From a checkpoint of a small image classifier: width 384, soap at rate 0.002.
Rows from block 5, named by matrix and row number. Rows with one number belong to one attention dimension. Each number is 128 + 32 x the weight over the matrix's rms, rounded and kept within 0 to 255. All counts start at 0. Numbers have three digits each.
# q: attention query (model.blocks.5.attn.q.weight, 384x384), inputs 192-239
# k: attention key (model.blocks.5.attn.k.weight, 384x384), inputs 192-239
q.47:092119106117094090108123096153095115136158178165100138143148137112085150116129112165083103157121173181135160099106111146133116072134126145131081
q.48:086131158166147146140100145128095168178216161175134112135065158072101104113213172118128119120090152104132131119127129129104122119102128036098107
q.49:179108148079079140058115189133121130175132100121186125163119138017086113120106177149103113067114148158108114079152127129168140102096058112120138
q.50:168143081117156145204036119108152166109114125093127132103143138089145167161059163145155166130126151177118058128067122116150149152140138140133134
q.51:147077113192076110124122078073156122077118184115131125135160173154109179157121170079131117168101126158174111098087175095117121073121152175103144
q.52:112106146165145095042124115145169166158096173207071107148115158083162126114157155100081102144066182079084200111089055113127089093197122085104111
q.53:108144104158122106118128149098109165124085146165135175121184121125156145114149121147123107109107152091164114109127180176144137094106111142106091
q.54:142174148163102112150166097146159147147118134078127105152128122156145095173094065115095112120129098135125142146168113065122176117140135180155154
q.55:103150124131088118125105135151132129117097168125152140113080113136150140120176175083102056144078102112128081176181159117156096147137064130144126
q.56:118115150119170132086141146159130156169102117139124082105147113048140149064068090151186127160073099113179126082131157106112101116134162163133166
q.57:126133081158131153136107100134085107093141154066118100136097169103146120086171172063128138145163109132133125153124178099143125087153114130102146
q.58:063098124169173091193152135144157135084142148141115103147103041110086112051098143112136140113099070151124131094064104158105127157060152160148150
q.59:148146162104106095099130132150167156104137077104121129134121113072134145110154130093139077154130097146104090120152199145115139121126116111193109
q.60:157093017184098056101153132149079137108195137153154121101109119138134090108132096129137122105133061131102141181132116164161146124139229208105076
q.61:168146101081154116176086114110118114045118120141092119125076155174082124117134121144170129089113098128175127077123101076124135140131128092155079
q.62:152161078145098130114089146122112114159191144129102170100105112125085133099128071151118137128163146133171137115129119125135156084145176123190118
q.63:146172115096119149100126112197090104142163141095110141170092093137144145132114120104190097105145141121101116133131201091127140134136141159134130
q.64:159168141108164121158123130144079099111110173146136099138120031107072175144114156117085145145119188154112096135036137097096157125098120106160099
q.65:120131126143129164126140040142171090133139138111171140137178140163169136127152078199099128216107109113190134116179101112156160128178175127080130
q.66:138130099153177120188165152138128110161145091135114079108120173166143116105184172198144117109142129077129131072149112112196140157086091146096127
q.67:066134125075057179136107106111175110146124067144141140079143143142090180096126089125161120121148112172133138123099134140146137093090086135134205
q.68:110122142139176143105136147129108131180140170119140130128102123137102094083177128141115136107120112073169101119116152137126128154098184096156116
q.69:067126158189170162102072108117101138102149124151104126131120107124148135134159130026105159091178109088100139166132150138081100107117142102162119
q.70:127146190100125198095126094149093121156122155133187153114096167100148139127154115160123187114168149119164112140157171125150120078115095129084117
q.71:136136127129145185228121053130097162116104105158186108083144156113099143088125111111149135155097109125140147112139142133126204091140108112120129
q.72:150146174068165175171068160131140149142128118133181078099121096142060169148076113134132126109085164152102082122150093171133167141148154163162107
q.73:102097107086096227135149099078079134134133091064106129145125097140106124136133102108131127185111100159141086134109126141058112131068094118124106
q.74:157107114125131113137142090124078083160157141129079133085159106163081141115100106118104150143143151135115115117064118140100123144191126088195114
q.75:102157124160124197143067083097146108097090165108165151125138116122142105139060144088108123158149084155124079140070105133104109067144137163087128
q.76:115195153117101139147141160128161161098171140152137153141095106141091131138114108126167094103099132139164138151152108126165110194077097173139167
q.77:195083146172103122107153089182075105132186175094187114132117162134127115137154177146120083151111168069125079137197143180078144128164113114158088
q.78:135110098171136122158166095213131144117110105192123096106116147165105086139162130176144108141201119120152094154127135127128162151158115110075162
q.79:097110139109180114138092117136115101110198152136132132163093077145116151161073128166145114118075095113133098096060118130135091172145160123167108
q.80:074119161188094097131117130149120124136129123141164101136139167155169165114135095098135081173212130106112138073105121084149135183097141119133117
q.81:117118159161096195152132038120113198172098098095108189102142120166117139119097139157101122122074088197129152097129095082180149094131130166086111
q.82:161108188175089148123171199133113124157133195087129161040137068161136122129174053083077155145155100117104116135158141132127090111120107138138084
q.83:105161168081097070134146145100175197156119132165112148125152157117122110075148097119102186069157095087132168155114172144059088195083162184117128
q.84:131168131121122127088175124167097125193160120107114121170026115155131124158126142135125146158183106088144089104112158141140074109087083094117138
q.85:115134177119153126106118092115161085140124142137141109113121135120156062125164175181170157126071117118110123157133109129155128132115148088099118
q.86:141148133105085145094112093117103164123137098067098147110089131178090085131173096099150117110128176139150143050120144093109108121098126150092125
q.87:168166127163147134170119101164151137112094091125094115131109153089185120137156090146119110123144090137145132110107089069086118149118165124133121
q.88:141101101152076135095096120108116135137149143147099075111092165160146118147138140103136081136134112127089184156129167118064112145168158074133130
q.89:116098105102095175092105117105132185091112095159109111064098137070153110098131106150078140104147158144142200112190115140178145124093129115154123
q.90:111176091155089103142112119177134132085141080076161150088067119154151145142149128128157105121164096079163132159138070097119163155125155107059150
q.91:143163109119112133142110140135088145126198097118126111141124096147093132107123069138076167126151130145204137147062149090159138093092162162187080
q.92:170115161123104134109151124137091171149115113133073082178099142154103148097170128115097171097168153096100116109114148086121111109138122099067127
q.93:094087119091154094133156106128090134143170162138137135113106147185127169121100109097120133129059120074114176089228118099200115152129118058080123
q.94:138111119095116128104144121102079103096153024085128106109118078121172077174196127132122155129146121088162138135130126143110134121105112164194118
q.95:141130065150132147074169155134127115045175112077131091196121111087169158134186142100063143132092093143112103126161098131104124117113165092129088
q.96:089132068116100106107143115137183174115117171108163122128137120148106107150129133183138083144128125140136148081136157126087120124119137080144141
q.97:122093097143162098079135129111074174098112122087113113081129099116151191181148139086093187150145103128077075173149088109101119134022139151125111
q.98:087097120150138093149128155107122120140142149137128117159138088155117152140123125136117176114108162134097130094119095170160158123105133173134114
q.99:080144085122134115132208117107120166130169135113154109111096121119137107170125137131115169092126108098144044111048125124090155074160113137190128
q.100:122136111139104157141111172118101137099107107150163083083103124169096079198100115206129110144132083144099089080122105105103112122088066118130141
q.101:174104105152125111071087078164116131135108099017107134202179164155088105140167104162210200155103143104170117071166127181113072166136071109183099
q.102:122098145129092146082120146128125113105138084168114132131154131092116120086088128149112110108170069157123145133110127140135140103163137142123162
q.103:143150179142163161152125129110206134214145157168093120093109161154100093077113096103164147110122114132091147130188135115133131148139141065175113
q.104:119173123132071138103153060149095151157118123195180164121087104123168137133101133147109194090140161145109109117097123128160099116131115133054129
q.105:096100122143118109123166177139108043142133143182124146115149117143095166162127176138151134179117141080070158133132125154107107106061183105102129
q.106:119072123181194150116090066161114151102113096138097149189115150121137166112107151167117113135119139153111103110152087113102055152092164148115134
q.107:105141054168141146132051088145142119147144110090117141141192157111143135132129176162162185108113186121147149104099076070151132113197138126118151
q.108:102140165132137101140100167153159168085166119120142109133089180189067154126081103050144112113125134111098123120134115104106093140079085153099163
q.109:163141064132142158156096118112084146176147133131106070153114172158115124123122168108166177122145077123110100165093156103150124148159100133142096
q.110:110118121129157102164111136136162132156157121138183120145089146183101151091126148130174147153102142148074083132246159125178091085130044185172156
q.111:135146037118088134152149106141089146116119103137137153113132110153150125108132151092190155136122105089120135115093112140132092108153157095138140
q.112:152123082140148100146148091139084102108136112114163182111116112164149109107199137098045123137110152136093128114165085073126139087057188128114119
q.113:130110107106128124124203118105082132181170095123149143146150155134093117151145108158172168101105166146072097107146134061128148073125084162132135
q.114:114110115084117174112103169130075158130123112107076132090118102052159120079128122132111064125106098139150124192080129088135102134139137135121121
q.115:155174133119127165091131084099131100184179116111141183085154078095138145179076105159130186131092114183156130103153155107160126081116170139123153
q.116:145116083155124151131111136079158105094110068190141154160132141121151138079134142156074086138097167122068185087187114154096144107129117116183075
q.117:158133152140095109099122133148137150154169146137130164164144147147103154161100184093116142106152175107111166094154087145225111132057112048150082
q.118:095100145098148119174120133101146109133172156213147173106164146118052154118149084118090097092076193202148148081084134157109125174118140107138148
q.119:133120213095110066136144117135073102079107150117138144119122170174123112103127099151118156158134081102091097094152114113115141129115097156137152
q.120:121117073164100140143130147141132049112082134117182098110089082139148132137155145161165107109134139089140109098141178124121144137144133178132147
q.121:118118123134142126081125110075089093118125173131109093112166060094136115143145066093133086178126059140077168097210182092088147157106159127101119
q.122:101128116093152153143120125148130122078114173118186128181121101162110145177118076132147173081120095165120143124139152124156170115104115118142079
q.123:151122133089134078103166094098113155143146165096093122145117121170088136135172192102168104146101151085156150136115203118112130120111094133139194
q.124:170113169124174190164111119099130078127136177148150103115089102100197214068189069100188140153137113186171139118094157125123088113156177161089107
q.125:090158157107126154154138147106100094133112096117133116111095087128159120206066123185163034076073131106129074128158128149086160116076181096194138
q.126:160150148191127083115144088120060154148070163158118123133110126137103107197172145185139055115152139102194178157130113135102195128142183124071130
q.127:140092152182107139173114053162135105131095140159123108148157177046148144059113162128184147171153155206110116173154139144137123081156185157128077
q.128:131079130137102099140078133069138115083118100162172161088126098135062132112118089082196133120094102090073200123124095191129127176161099142170123
q.129:111084098113126138167135126186117097094180168097173142149141148102138107138108104079164070129153113140175098083142171118175172098110149115113143
q.130:140148124146152098150099137119139110118148123086105068122117120083124100138144153090125127193130157074113086070112164106135096117115112140153177
q.131:126121185191170068138102155093094128058124144175166116169087074174158092175144096113081129150176162135105118135118124083147124152136178135103105
q.132:109092128150165076124197125181166167107133110140097144137194091122118143100138227145155168148175140123138119155079135137133121135099077097142093
q.133:141134082176165140125106142178178164151115164170111141156171083126134187129127113134131163192120142124096152113142151140184080112091107127121150
q.134:161079229135128077104112117136145110126043148153138103195102090140129070128147102092114143130111085088114051134107106124115118134107124124117089
q.135:147064156158176162139138157121198098130080125109048111106160124134070133091150122149158143149188126144105158122118135117138110109107155140112159
q.136:116140151135097147110161159182145124089166206129140143122139141110113085137147110094080115153153168139142135161162069116129164141161143158119138
q.137:147089146123080098071101098173138134122126117126191088117169150146143062204166176164086184155153126125135132153100111153127099212099069131090099
q.138:176145119125113138120128097119145125122204114119094144148179126105182159164150135075143082062076136102105136167146129141133107067175099154115131
q.139:087109064083110089149124130152135091158105116126144099086137136114125114173146161102127174141157092162171068135178150102111096189112152077108142
q.140:174153156170122153155167127101134122065171144159094140202119083047093149088109125121085116102095095107089105135163176122123122104141174154113135
q.141:140113148077126117133131105103117160146137127106108133193099085114118130196096173087089142164108080114109122126173104098158089071109128105084120
q.142:141068151143171095106079071122087158103087073134154167139189118130129178103126169177172120140148130103092134133135137132164118161118084150111115
q.143:105098128153162167149148151062119155162186157102103132085103114127121120138113136149110055156146082106081133163142102164112081094137131107098129
q.144:082040109132171164134146114123095112157084147106120137205138113107135119135095154105120095149150143151115139117127134141120134086121140120132119
q.145:094092127167120126127147157162135168089098131122119144111169137183148114118159138076124109140121125142171154111152136081105121176143128129135143
q.146:064123121156083136174142182177135124143122102144069153077119087092094137088083125126133133130149108146128111194126119132155127094127145123126123
q.147:124072118132101149153133100179153073188157116140172159101119106156149143143057158141084115101116098126166104137136103145069107118105124155164132
q.148:177141127143170181091169138071120156159101119112104071137125113159128179144121168192164144145083121181116123124144171127143099063165125153105092
q.149:159088064126100122178091139153062172165102098145154151132109126065145117088129149135150154163121078086116161070092093106128128164178142176119133
q.150:155116131134159097138147136144070122153099139108109119095138160172101085037131121104142159153098140126156139139135116114095116178111157104157127
q.151:155160227140130176119149078131162113107054164115114162150124139094129101094164136176092085096096155034152141142097128132164096101136179183132088
q.152:119076121097132139136186132120160071097106116130120119137088144142160181124104122180143168137118125118148119169195111191135146138138084112137087
q.153:110121118097143174146197136095157150150089167137089104121139152115115159131160167146136081189145101138102137100136123123134119113129106112095185
q.154:153116083166134148099106130098140196111151140119118135124120097160097156171176152129103105159128173137111149166111203099094126154123115192071099
q.155:107180150119130156102166158129103135121097139158091176152158087124131119098135116123131154105099105177131125117112130135159137103128171108130067
q.156:153118179099113151136122129085120132108149127146078139119146085149131145122135122162083179106102152192129130193106144179134057137132131100125134
q.157:163138075175176180141162175165121119155153148096133126091077073132160157088109094131123178106096139129142122111123126120128104109183106100186194
q.158:118115145131105083144099149099125119155170091092101185083184136086151143117090138119147127130084180160150120096129125104119163138154137165164152
q.159:067136089171087096137126124134089117153121105133103054144146129118142111084123223113138130140189121159126145095146184109149100134128153121081096
q.160:111100101172047138125139135181125133116154155106037095127093117135174132149145101064140092087136126121152172207148189120118138172178140186115133
q.161:174143164165111102124087106161085134111149106090148103125088092152134177126163173074133077160160103162146121128140171142108103095120118137149146
q.162:167174124160118158103106163121090159114130171152139159080143133130098086132121122110157137165087084102144099132185074091117067147154138158146145
q.163:126110111069143095124128093078147140149086072164128132075159152149077142089137122099109156135091101091099084123073120211135176103127119144176108
q.164:157117143209137134081109110132113120086086174151081173114101096104130121118097035138130085153163118133120118125138107037128100096114110166106105
q.165:106109109150124153121154103124103086123148077150141068116125085158149106082164158135176193076123125102147123149088151137087047118112103146099080
q.166:158137143096160135058147113094114140154101150164171212184165161140102070157137082143129221119159170200112077118108150145110084075146057136180111
q.167:109170143137102135165137117215130099175153115137174159080143147070132142090114106090099083131074124087074139121122112116066161134157138119123177
q.168:193132113135100128099098115169058117140095087130074133166127149096101153070061056169153122115162131115177155093076123172173140120152072173075101
q.169:188098114118129124173138096115121166127114135161127090128138116097055192058154111140167123121136181141154105175194167115164099131197110121095109
q.170:123095063150172131123106199114210117135110120150166188105140113136114128123065124115102132140120145156068150118150103135127111109164090124106079
k.47:186123118113156138089142100145091100107162154111117143104154113106118085122114173165153111062135177122159154109125117092123125152139137084132099
k.48:102122098099083106129117101145134024123163130104158123141185095166143125135080132151120092146105088144144102142165134142158108126194101161154168
k.49:082124120034168136131130134074113142179192149203098137173155153160128116109110095124114224091071125086077148081138143144089175151177162150125114
k.50:131174181152086148082137094154063182064126148101205162057057200062075137144143167160107135128113100148127202110166175124085115150134148087194149
k.51:113149158112074122135049144119102153077089086125174146096077170081113152094174119109132130103167081138115149116114180110119058110094092123079196
k.52:127136112128116059129089113124138146139122111056171198188195135138141118110112190132166132074125114157130149124133084157192151097107115168135133
k.53:085104106116081141100119105162148120200118149114162155152122167110102143120119171105118095165149072140124177173170091128132178170064173107137064
k.54:093087134131145129120102109160120089142102158121129147143122082123118142150131140097165101164120073074092160154110116092095114134109176165133138
k.55:085109151140111108105132109117156124092130139113122056221125128131116195133148087113114137143073085118153119114059130100098146100140199094134111
k.56:147141110153125163175151170130214129131097173136125097164026139146157129087157122103124138049107122112161118113113078084142087129050130094080080
k.57:134116127134130118090151062114154132103106118112156124129132104164119172134167069092116173202130131092122165117100140117093080110146068120109096
k.58:058132121096087143124120079120130134116118204112111096120073097126106171126181102154114120205105151115134161081069117120105134124162188130171167
k.59:128127124087098170104097095157124135149114089115057191146144114163120093102137100120123117148122115109131114074134174109104140079140146161126175
k.60:151103153077151104136182131213078094128101161115056156125059073097098101099167099151130147127084174120187059139152168128094081093162142099145119
k.61:093102103069106116051118150129102139074133159143155129139161111155133123156116132132148161167159129097194153106154115100115078126128124083123116
k.62:132116200116130147135122131116133159113093108122159115115118142122122130100075106222117136146103193137068126146082213113089149150168110126155063
k.63:157098177117112110171069202173129133125145148105095134075154152101115201099124150113098129140130075094133067166130124152124144136115115113182143
k.64:108112147178117113158142110098158132084178107165107128129140147139125149131114106134124123132123087129121139051166201081124173123132110133200103
k.65:114101167134140130089135138104120105154133114145145146116110113195145116135116168105132116134112124151162133116091082104171121126114161097097183
k.66:100192175145083133162071088185150122117116158116173135154111133135151128108154125138152107128091183095141165173095123066072157107139109144141126
k.67:160080104179163093176190138132125100119105161050106180139119088137141138144138159145141159152171137112146109119102144154089075123169161165149118
k.68:145150132131140133167104133129091136104113142134130150214137088100100176125068151158135109145081130127179117088117154086142119115117063177109107
k.69:141080149144082130108112121117117176118107191175083146100124096114111132127180162157158073139144073100170076181088147166150094135097158116112104
k.70:142153126121094130155083114141152127073121073129092133128144118139097120164095125136136120113146126155111109141121090122097172157171103137066090
k.71:118178191071108116058147162117116137151128104152124068111152115171098128116107105116149140097113179145098090101148136140132087116128128110089137
k.72:176123166125093123107184107107081065071168146088151096174179132107080110156154103099110122112154091159175100136135200156186149117154142130155165
k.73:115124166143186077127143107115076165150142150115082150156165179131114112180118162140096127158113138055113170140094073127140109131116213092146117
k.74:124134119095113080082137149157108119140128133117126139166141085144106160121109097151121095177182133156115180112177154118122162090147100137127100
k.75:064081127115112124104064137094130147146128155154115155120158116120097091139156118139157126064143153082159107103104155091115121102154168131138160
k.76:105106144109094142129079172064178153113161087171124135146185191132138110110083124089134136077145153093084106166059081171114135127085124176151167
k.77:199168090161182181123135052151120170189092173098147172137051113053115091146119149145071152148072140143112132188123078157086109131152084153136118
k.78:145177122132152168111092100085136119111145151161151149051040165144115191115173200165139114077136080130149088114098158095103110121131183156112104
k.79:079120118159096156125131139119072159086116188177113152115139110150096135147202146115137073080173147109083110118119111100155186130119132130126100
k.80:073103128151075125145108116125171132119179109114132128101104162176153145104078135111144136049141128113129133093124128157074174114134107130121174
k.81:156131117175134044060180104137163157159155083092153130116085121176085182112114176060125078094083146059094174076114061101091128092169107140102065
k.82:148177169131150121111132069159156162095124126119150093223138122078107094181181152103122132073097099138168142106058112152148106131162131111092150
k.83:105136148134138135112098056120113103054124166179114186130096046120146161116129162153124069125150120153183113127188181097156152113156133087131158
k.84:163148118110136115154139131118149127128140101080124091134156118181144148182119104120132127149102141096126128113113090185113148142131155174128170
k.85:175118115094147162121116148128079090153076115117150164149094146132117139141133106093148145122169150091094130099166080149164088157074094112106163
k.86:146112160115165116185130077110097113084097133132167122148152064085146180117144068065135149116175141091128159162137139143085163147082192133152108
k.87:123139107135116121180154133132175103118077140130127171078143140130131143069097099108193138136151154161120132144130147199098153152100100124134118
k.88:127090174088176192113142092120122117109155105144163157105168113137159106148079171176119102150128174118105108119168142108081126103096134129097184
k.89:065125126078116144140143143185116061151087133149168104153153101078154143147103124077101109124176221183072139130128090084150125161103094153103088
k.90:134112091083106170127066113120165189156089219157100120108152146173109080150130137140137171105163057146095044158087106101038081159133158185063140
k.91:131109123164128157138186142124069151061074145155041164194145094076084157149165158122139094082196115079148131108143177143129113169160135147148090
k.92:163088134071177126197110112144149116147190125149186191095096137140176161134160099155115091122140129114155157181143098119155118110182103117129169
k.93:176087074135156174122102121147178166090117121160108132083211038121162157105144166126161109064175191172178108152166115124160112089083079103106162
k.94:144158100115144174139160103149119150156158191103116124158149156120115126220158195132112195112137081098120150140133118121139072187097129144106104
k.95:150148099122126142123164151179124134125154143082119103120157195095113118137140115108099138117164102101112178149129066141093156126103179163115094
k.96:117119112101125105153116105166114184126154141072148086107124133130107095166113142122097090090108153128102129099174134154122167147165147155162182
k.97:079139147150146111141156113152089155176107109168089102102097133137102145112116148130075189143103148084164144119132109084151132170142062134105115
k.98:118154082138173141140111122098082093081102177144156110110129123123104181109087072138142124119161109116103164104079095178138136107072161099140140
k.99:199124146144132089134115112200136120162120096114137108120127140152133160049128136141137051146067133111098158035149148099119162147110134159120093
k.100:135157085147135159182119085100093091126115119129152102122123091114106129163144111088159179073157169129114119134136127108111165158117157112149080
k.101:178112078111083146127151135129138162118128108127158124113128131023111094121127152102112111101168168174132130171130176137080080074164161144058109
k.102:124116122125156130137187128160125110125140120121132198091122144133093115153161127086135147170160121130120160146081134108148147075125144125086108
k.103:151084169030106101102121117119124099139121113102086150155119089165135118193131083131095108131181117120079141163181079128144141116187197103133085
k.104:073153179126168142163154126148184173125165117133091166142106175089093163124104091165132127112025176135131176095098129148184124116123068108169144
k.105:095109172103139164191113089114121088159146135143152158134119098112043095102173132107164124129122166069087135143126152097124110122101088114102161
k.106:089122074138123135145171163132153109141149110093184159112154122111110168128118111080133123071075081099133150134119162124159084147107153162102135
k.107:079134064097101155090074134153123116083149104098131096112103069121129142161116063077061088097122078139105195111129226162127056125113144154179054
k.108:156140111086155145145199134147097141140070076136078127124161113102196112117117151111100122099167145157167148135145167094114141121113114094140192
k.109:108151111101117119118129148070081140105118142173191157106120124096141146153055097088151169082163145158113136157085207175138112142159132148209089
k.110:137127058180095084141088089133093196098102057156171131104103132153158144074156169071134160184119131138150115189087129146137120145137173110105157
k.111:191152093124125123174159082187173096152057132101106122163142164108094084087095138132123134070110144159135130124149146115147116153112099099141133
k.112:135160123109122153133098126151179119155135077173136082152117077168135131137108115084122103113092148109164152057145061104101143144099114159142167
k.113:163153109112094128144157097164126115053100068109061145093078125140176150100156136137116115104100129135120130135125084122146212142120092116142110
k.114:168185125191121138134132161090108108142145187071169095152104073118136141204110104112126146109149128157094106175123150157107107136093116172088109
k.115:110122106111167124147173135170101141145112125157089140110110078124149092114138141175145132098158136196134113101111128138129105188160117083087085
k.116:107139127120121069104163131139176120096131143081116101085109079103097129157183086091186148113122072114174155196121081180102155081136149121141096
k.117:161184171154084100137180130128099106141131078124139126119136109097122186130120121093116120140147084180117118115147138105118126086150108186169171
k.118:113156157133182083145107125101098131098166094151137113105129074172098103117148145094177101181097120088135136071127034154111137124114138150138076
k.119:130097155129096120137145155135175169143170068118071092096094144125213117121168131134105134146091107111117120083157105102083176112070130128123178
k.120:114161178114150156171105168062135210171152063127113089061114151072098066129090151145156127084175146165163115117174173144150081057127135108108197
k.121:150119107114130086104120124189171066132150118156090167058083105099174131178101115216132134128185163138075107152171132174161129113109150092171114
k.122:148135122111142080119136113177111117106120130150153114086115147054126116157104142128151091132200097145156101119075120086144138138108174135124069
k.123:155159078116141126165031091098090166099116140137160149135129127063154144104109153104160108180119123160136130099094103093168123093106151158182090
k.124:149131160117097150110059121146124095094100139099131096104118138133089094165074131156181126154111172070077119137092076120097116116122168086142154
k.125:102164148070205146164115082116075130122152130166119145105138159214149068104089108147185148036055113081100096138123126096151110173153126095136101
k.126:094173103084127178180122122108135126131188133111132139176077164136165183121150161140129109152149181144157115083123145123132111088140108152175110
k.127:110153124100179094136118100138226075081096127104156136180093163146184118073133132116127178135051189138164147115135111210124204129132119114102195
k.128:076125156102160095087162122158099201106068170098129117142078095108081166135104104179106132125158069117118154158094138105148134208091106146077129
k.129:100150146116175156172080167112130097155164095152117056121081114097130073151070142174078180137146120173096089119129089119149143102121136144102129
k.130:094156188132082192120083153110152088147115218145116165115167116143168096124150169109069117107150148178123154060166119106160121113162181056172106
k.131:101126132122120103114121167155140125177113118191130122203188079074190153158053096117102153165160095104143166157167191150130126162114128164115121
k.132:150112156163107092117026106098169164165136097137158134134084120173105140096081116149109123156117136106131142126135102127127113072073111092167094
k.133:126135175162141043233113076163109119054072124120171163170167186082149101101159128108159163096159132135106158104092149149134139113097121208120155
k.134:136110200109171141137099125154159149156190189104143105120131113121148136158112140187142035181136129106116136182081022179138111093117176115152091
k.135:087121150102183112160087129120111169077108096163136164198121179135123118156090043144129165163099148109137134133119103126052110108144018157164095
k.136:102125113130144115095173164168147135135103147130142161160138165140157143092116129133137159141104110102136102124144111156115158149130135138154145
k.137:133155120105134125117169107138114133134131152120095092186108112120100122087164122124141109076149082087087145097103078113103159107139116089128148
k.138:154108121145114141092062117144165068156139110117151081116102193107194122091129118135127137150123158146122178161126094105094069141152089124106155
k.139:145105099139089085126102143145132123167096077119103144193136113143087162187069127158116110143119133162078121126143152117161202145141155159110141
k.140:151165116168103088125099150129128086128101120177126106120174064141166134172156105129156138114128117119070121114148179160122160169131082166109159
k.141:122117134111145164122139162143102145141164134109134147092148105108127038068144102096137082150126142150150167112150125175115112090123125084128185
k.142:158104129124202076186128144142147111074130140178150093135121105146131130113137121111163179119125137130074123127149114171192122098109135149162078
k.143:111142135126146105131123104082156105142082115121149116109149120107178134081140109116083192114119153101170048128112159137129116092128078123147131
k.144:179124126122127112133111161129159105087138154177111108193130132151092108133082085156126119133102081083144110118200128129106130148152150110156116
k.145:198126128111157125114093121157184141133149143146134165085106140131120118147064116153117121043158166104109051149148081101095149158110134109089114
k.146:154114090169174043163139129101129080128108117147111146123090110150157208163105124142127162141129167103129051130120169117130169179095141166172141
k.147:100120092095118150135118155123118152159131115160136174110163149148129110116166159143130094133125131127120081114068077119135116126133140064157125
k.148:113158179111112202159103037094152118099159087127171157109120124131101069091183138075129151199139172128102093106091146132097076150114121124155099
k.149:111110102072155129132135088129064108119143102095098122139140148136202148119139105185109079197144121121136109070101181103090133126090113083156140
k.150:151147124156182116140112079152124122139141166138073151175101101157119205168121105101104125049092155159120135162100068121158114161097143165200091
k.151:103059156101104131103130176156147080130210139133191138122173136148136124125100115146143184144107181132119151127133117141135130114170156109174137
k.152:197173119153148088122097122083192123105093156175154133170137148188085138099146095107136127123110082117078124119170152032139135227123159112128102
k.153:178100113136162090147133115093165186166114091149130111109117146157144133124119158151106162208081112110103182139119183129160196098143119185103119
k.154:080126061067112142166087156167118211083123156169137048155138136157112154097129126082087208165082166135174159086120180124160174047096073126185153
k.155:108150150110145131161104147095111095134162146143160118125118133154140093154138194131127189117125070145119183133174132105134166107100138189082118
k.156:093133126189122171100144159162128138133131153152157071162111070191135138137135116143148128149098085125146167179156127148155144138159149112061096
k.157:129173095083115128136105135134124106112109156173123109118172183149152118080142143110143126127124105123172044093105105169115113171121143057098089
k.158:112111102156153110154152138115136151107108127152134127108089185159123147131143152106081138127122043151138120129102074092127106225088154171104123
k.159:158083112125099117144103116149101129086098138100156104119087178120140103135085100185113132153167126093084129096110135176184114145108102122158185
k.160:139175193107144083125137105120093142148090144154097162134101143173100118129124093092090222114126100168119147103181162147084147142159152181160173
k.161:096136122174165073104064095093168133123112115189088105146172170125158149143160129142138181078129211128185117118125188122109162120153179141166132
k.162:123114184113147140122134125136097123134101121087111116126163133120144148076140106099097124111099167069171115104130138127138132161046081123183131
k.163:101119133117115129114118163129165208128145127151163168095120144086128121080103184114137139137102146112109166141173104128110085115141128135137133
k.164:090107182094126124178141074131161156155123135152089113096153186156138112147118037112143103108156188068180136151089065152175119168110068133134134
k.165:168115169135118106115116130155091129095174146111167107104176123101103137142141184167180098150137119097132140108096185066083139099088126120066156
k.166:165079120140135098131133107214110184162123132100086091157138151072134129184104191183143128131112077038141092200146105149155138149128119140151096
k.167:097115183139102157170150150111134038103064044122068117128151115117132085158120105070152040203066126063070137152076072136163108170124099105101102
k.168:069111161142089219111149134075089155070127130189113115127131114200160157167191150176119061153151117050152144118059133107165158197081132138115185
k.169:133144140165135121118101105124175118139139168149093167085134110109150124154119152204168125153063050174114152109193132100157158137132134098139122
k.170:134125186102070137144146123127132158092100149083142139076140093135127140094211135128144142104094110164157156127127076095176204147135185106099168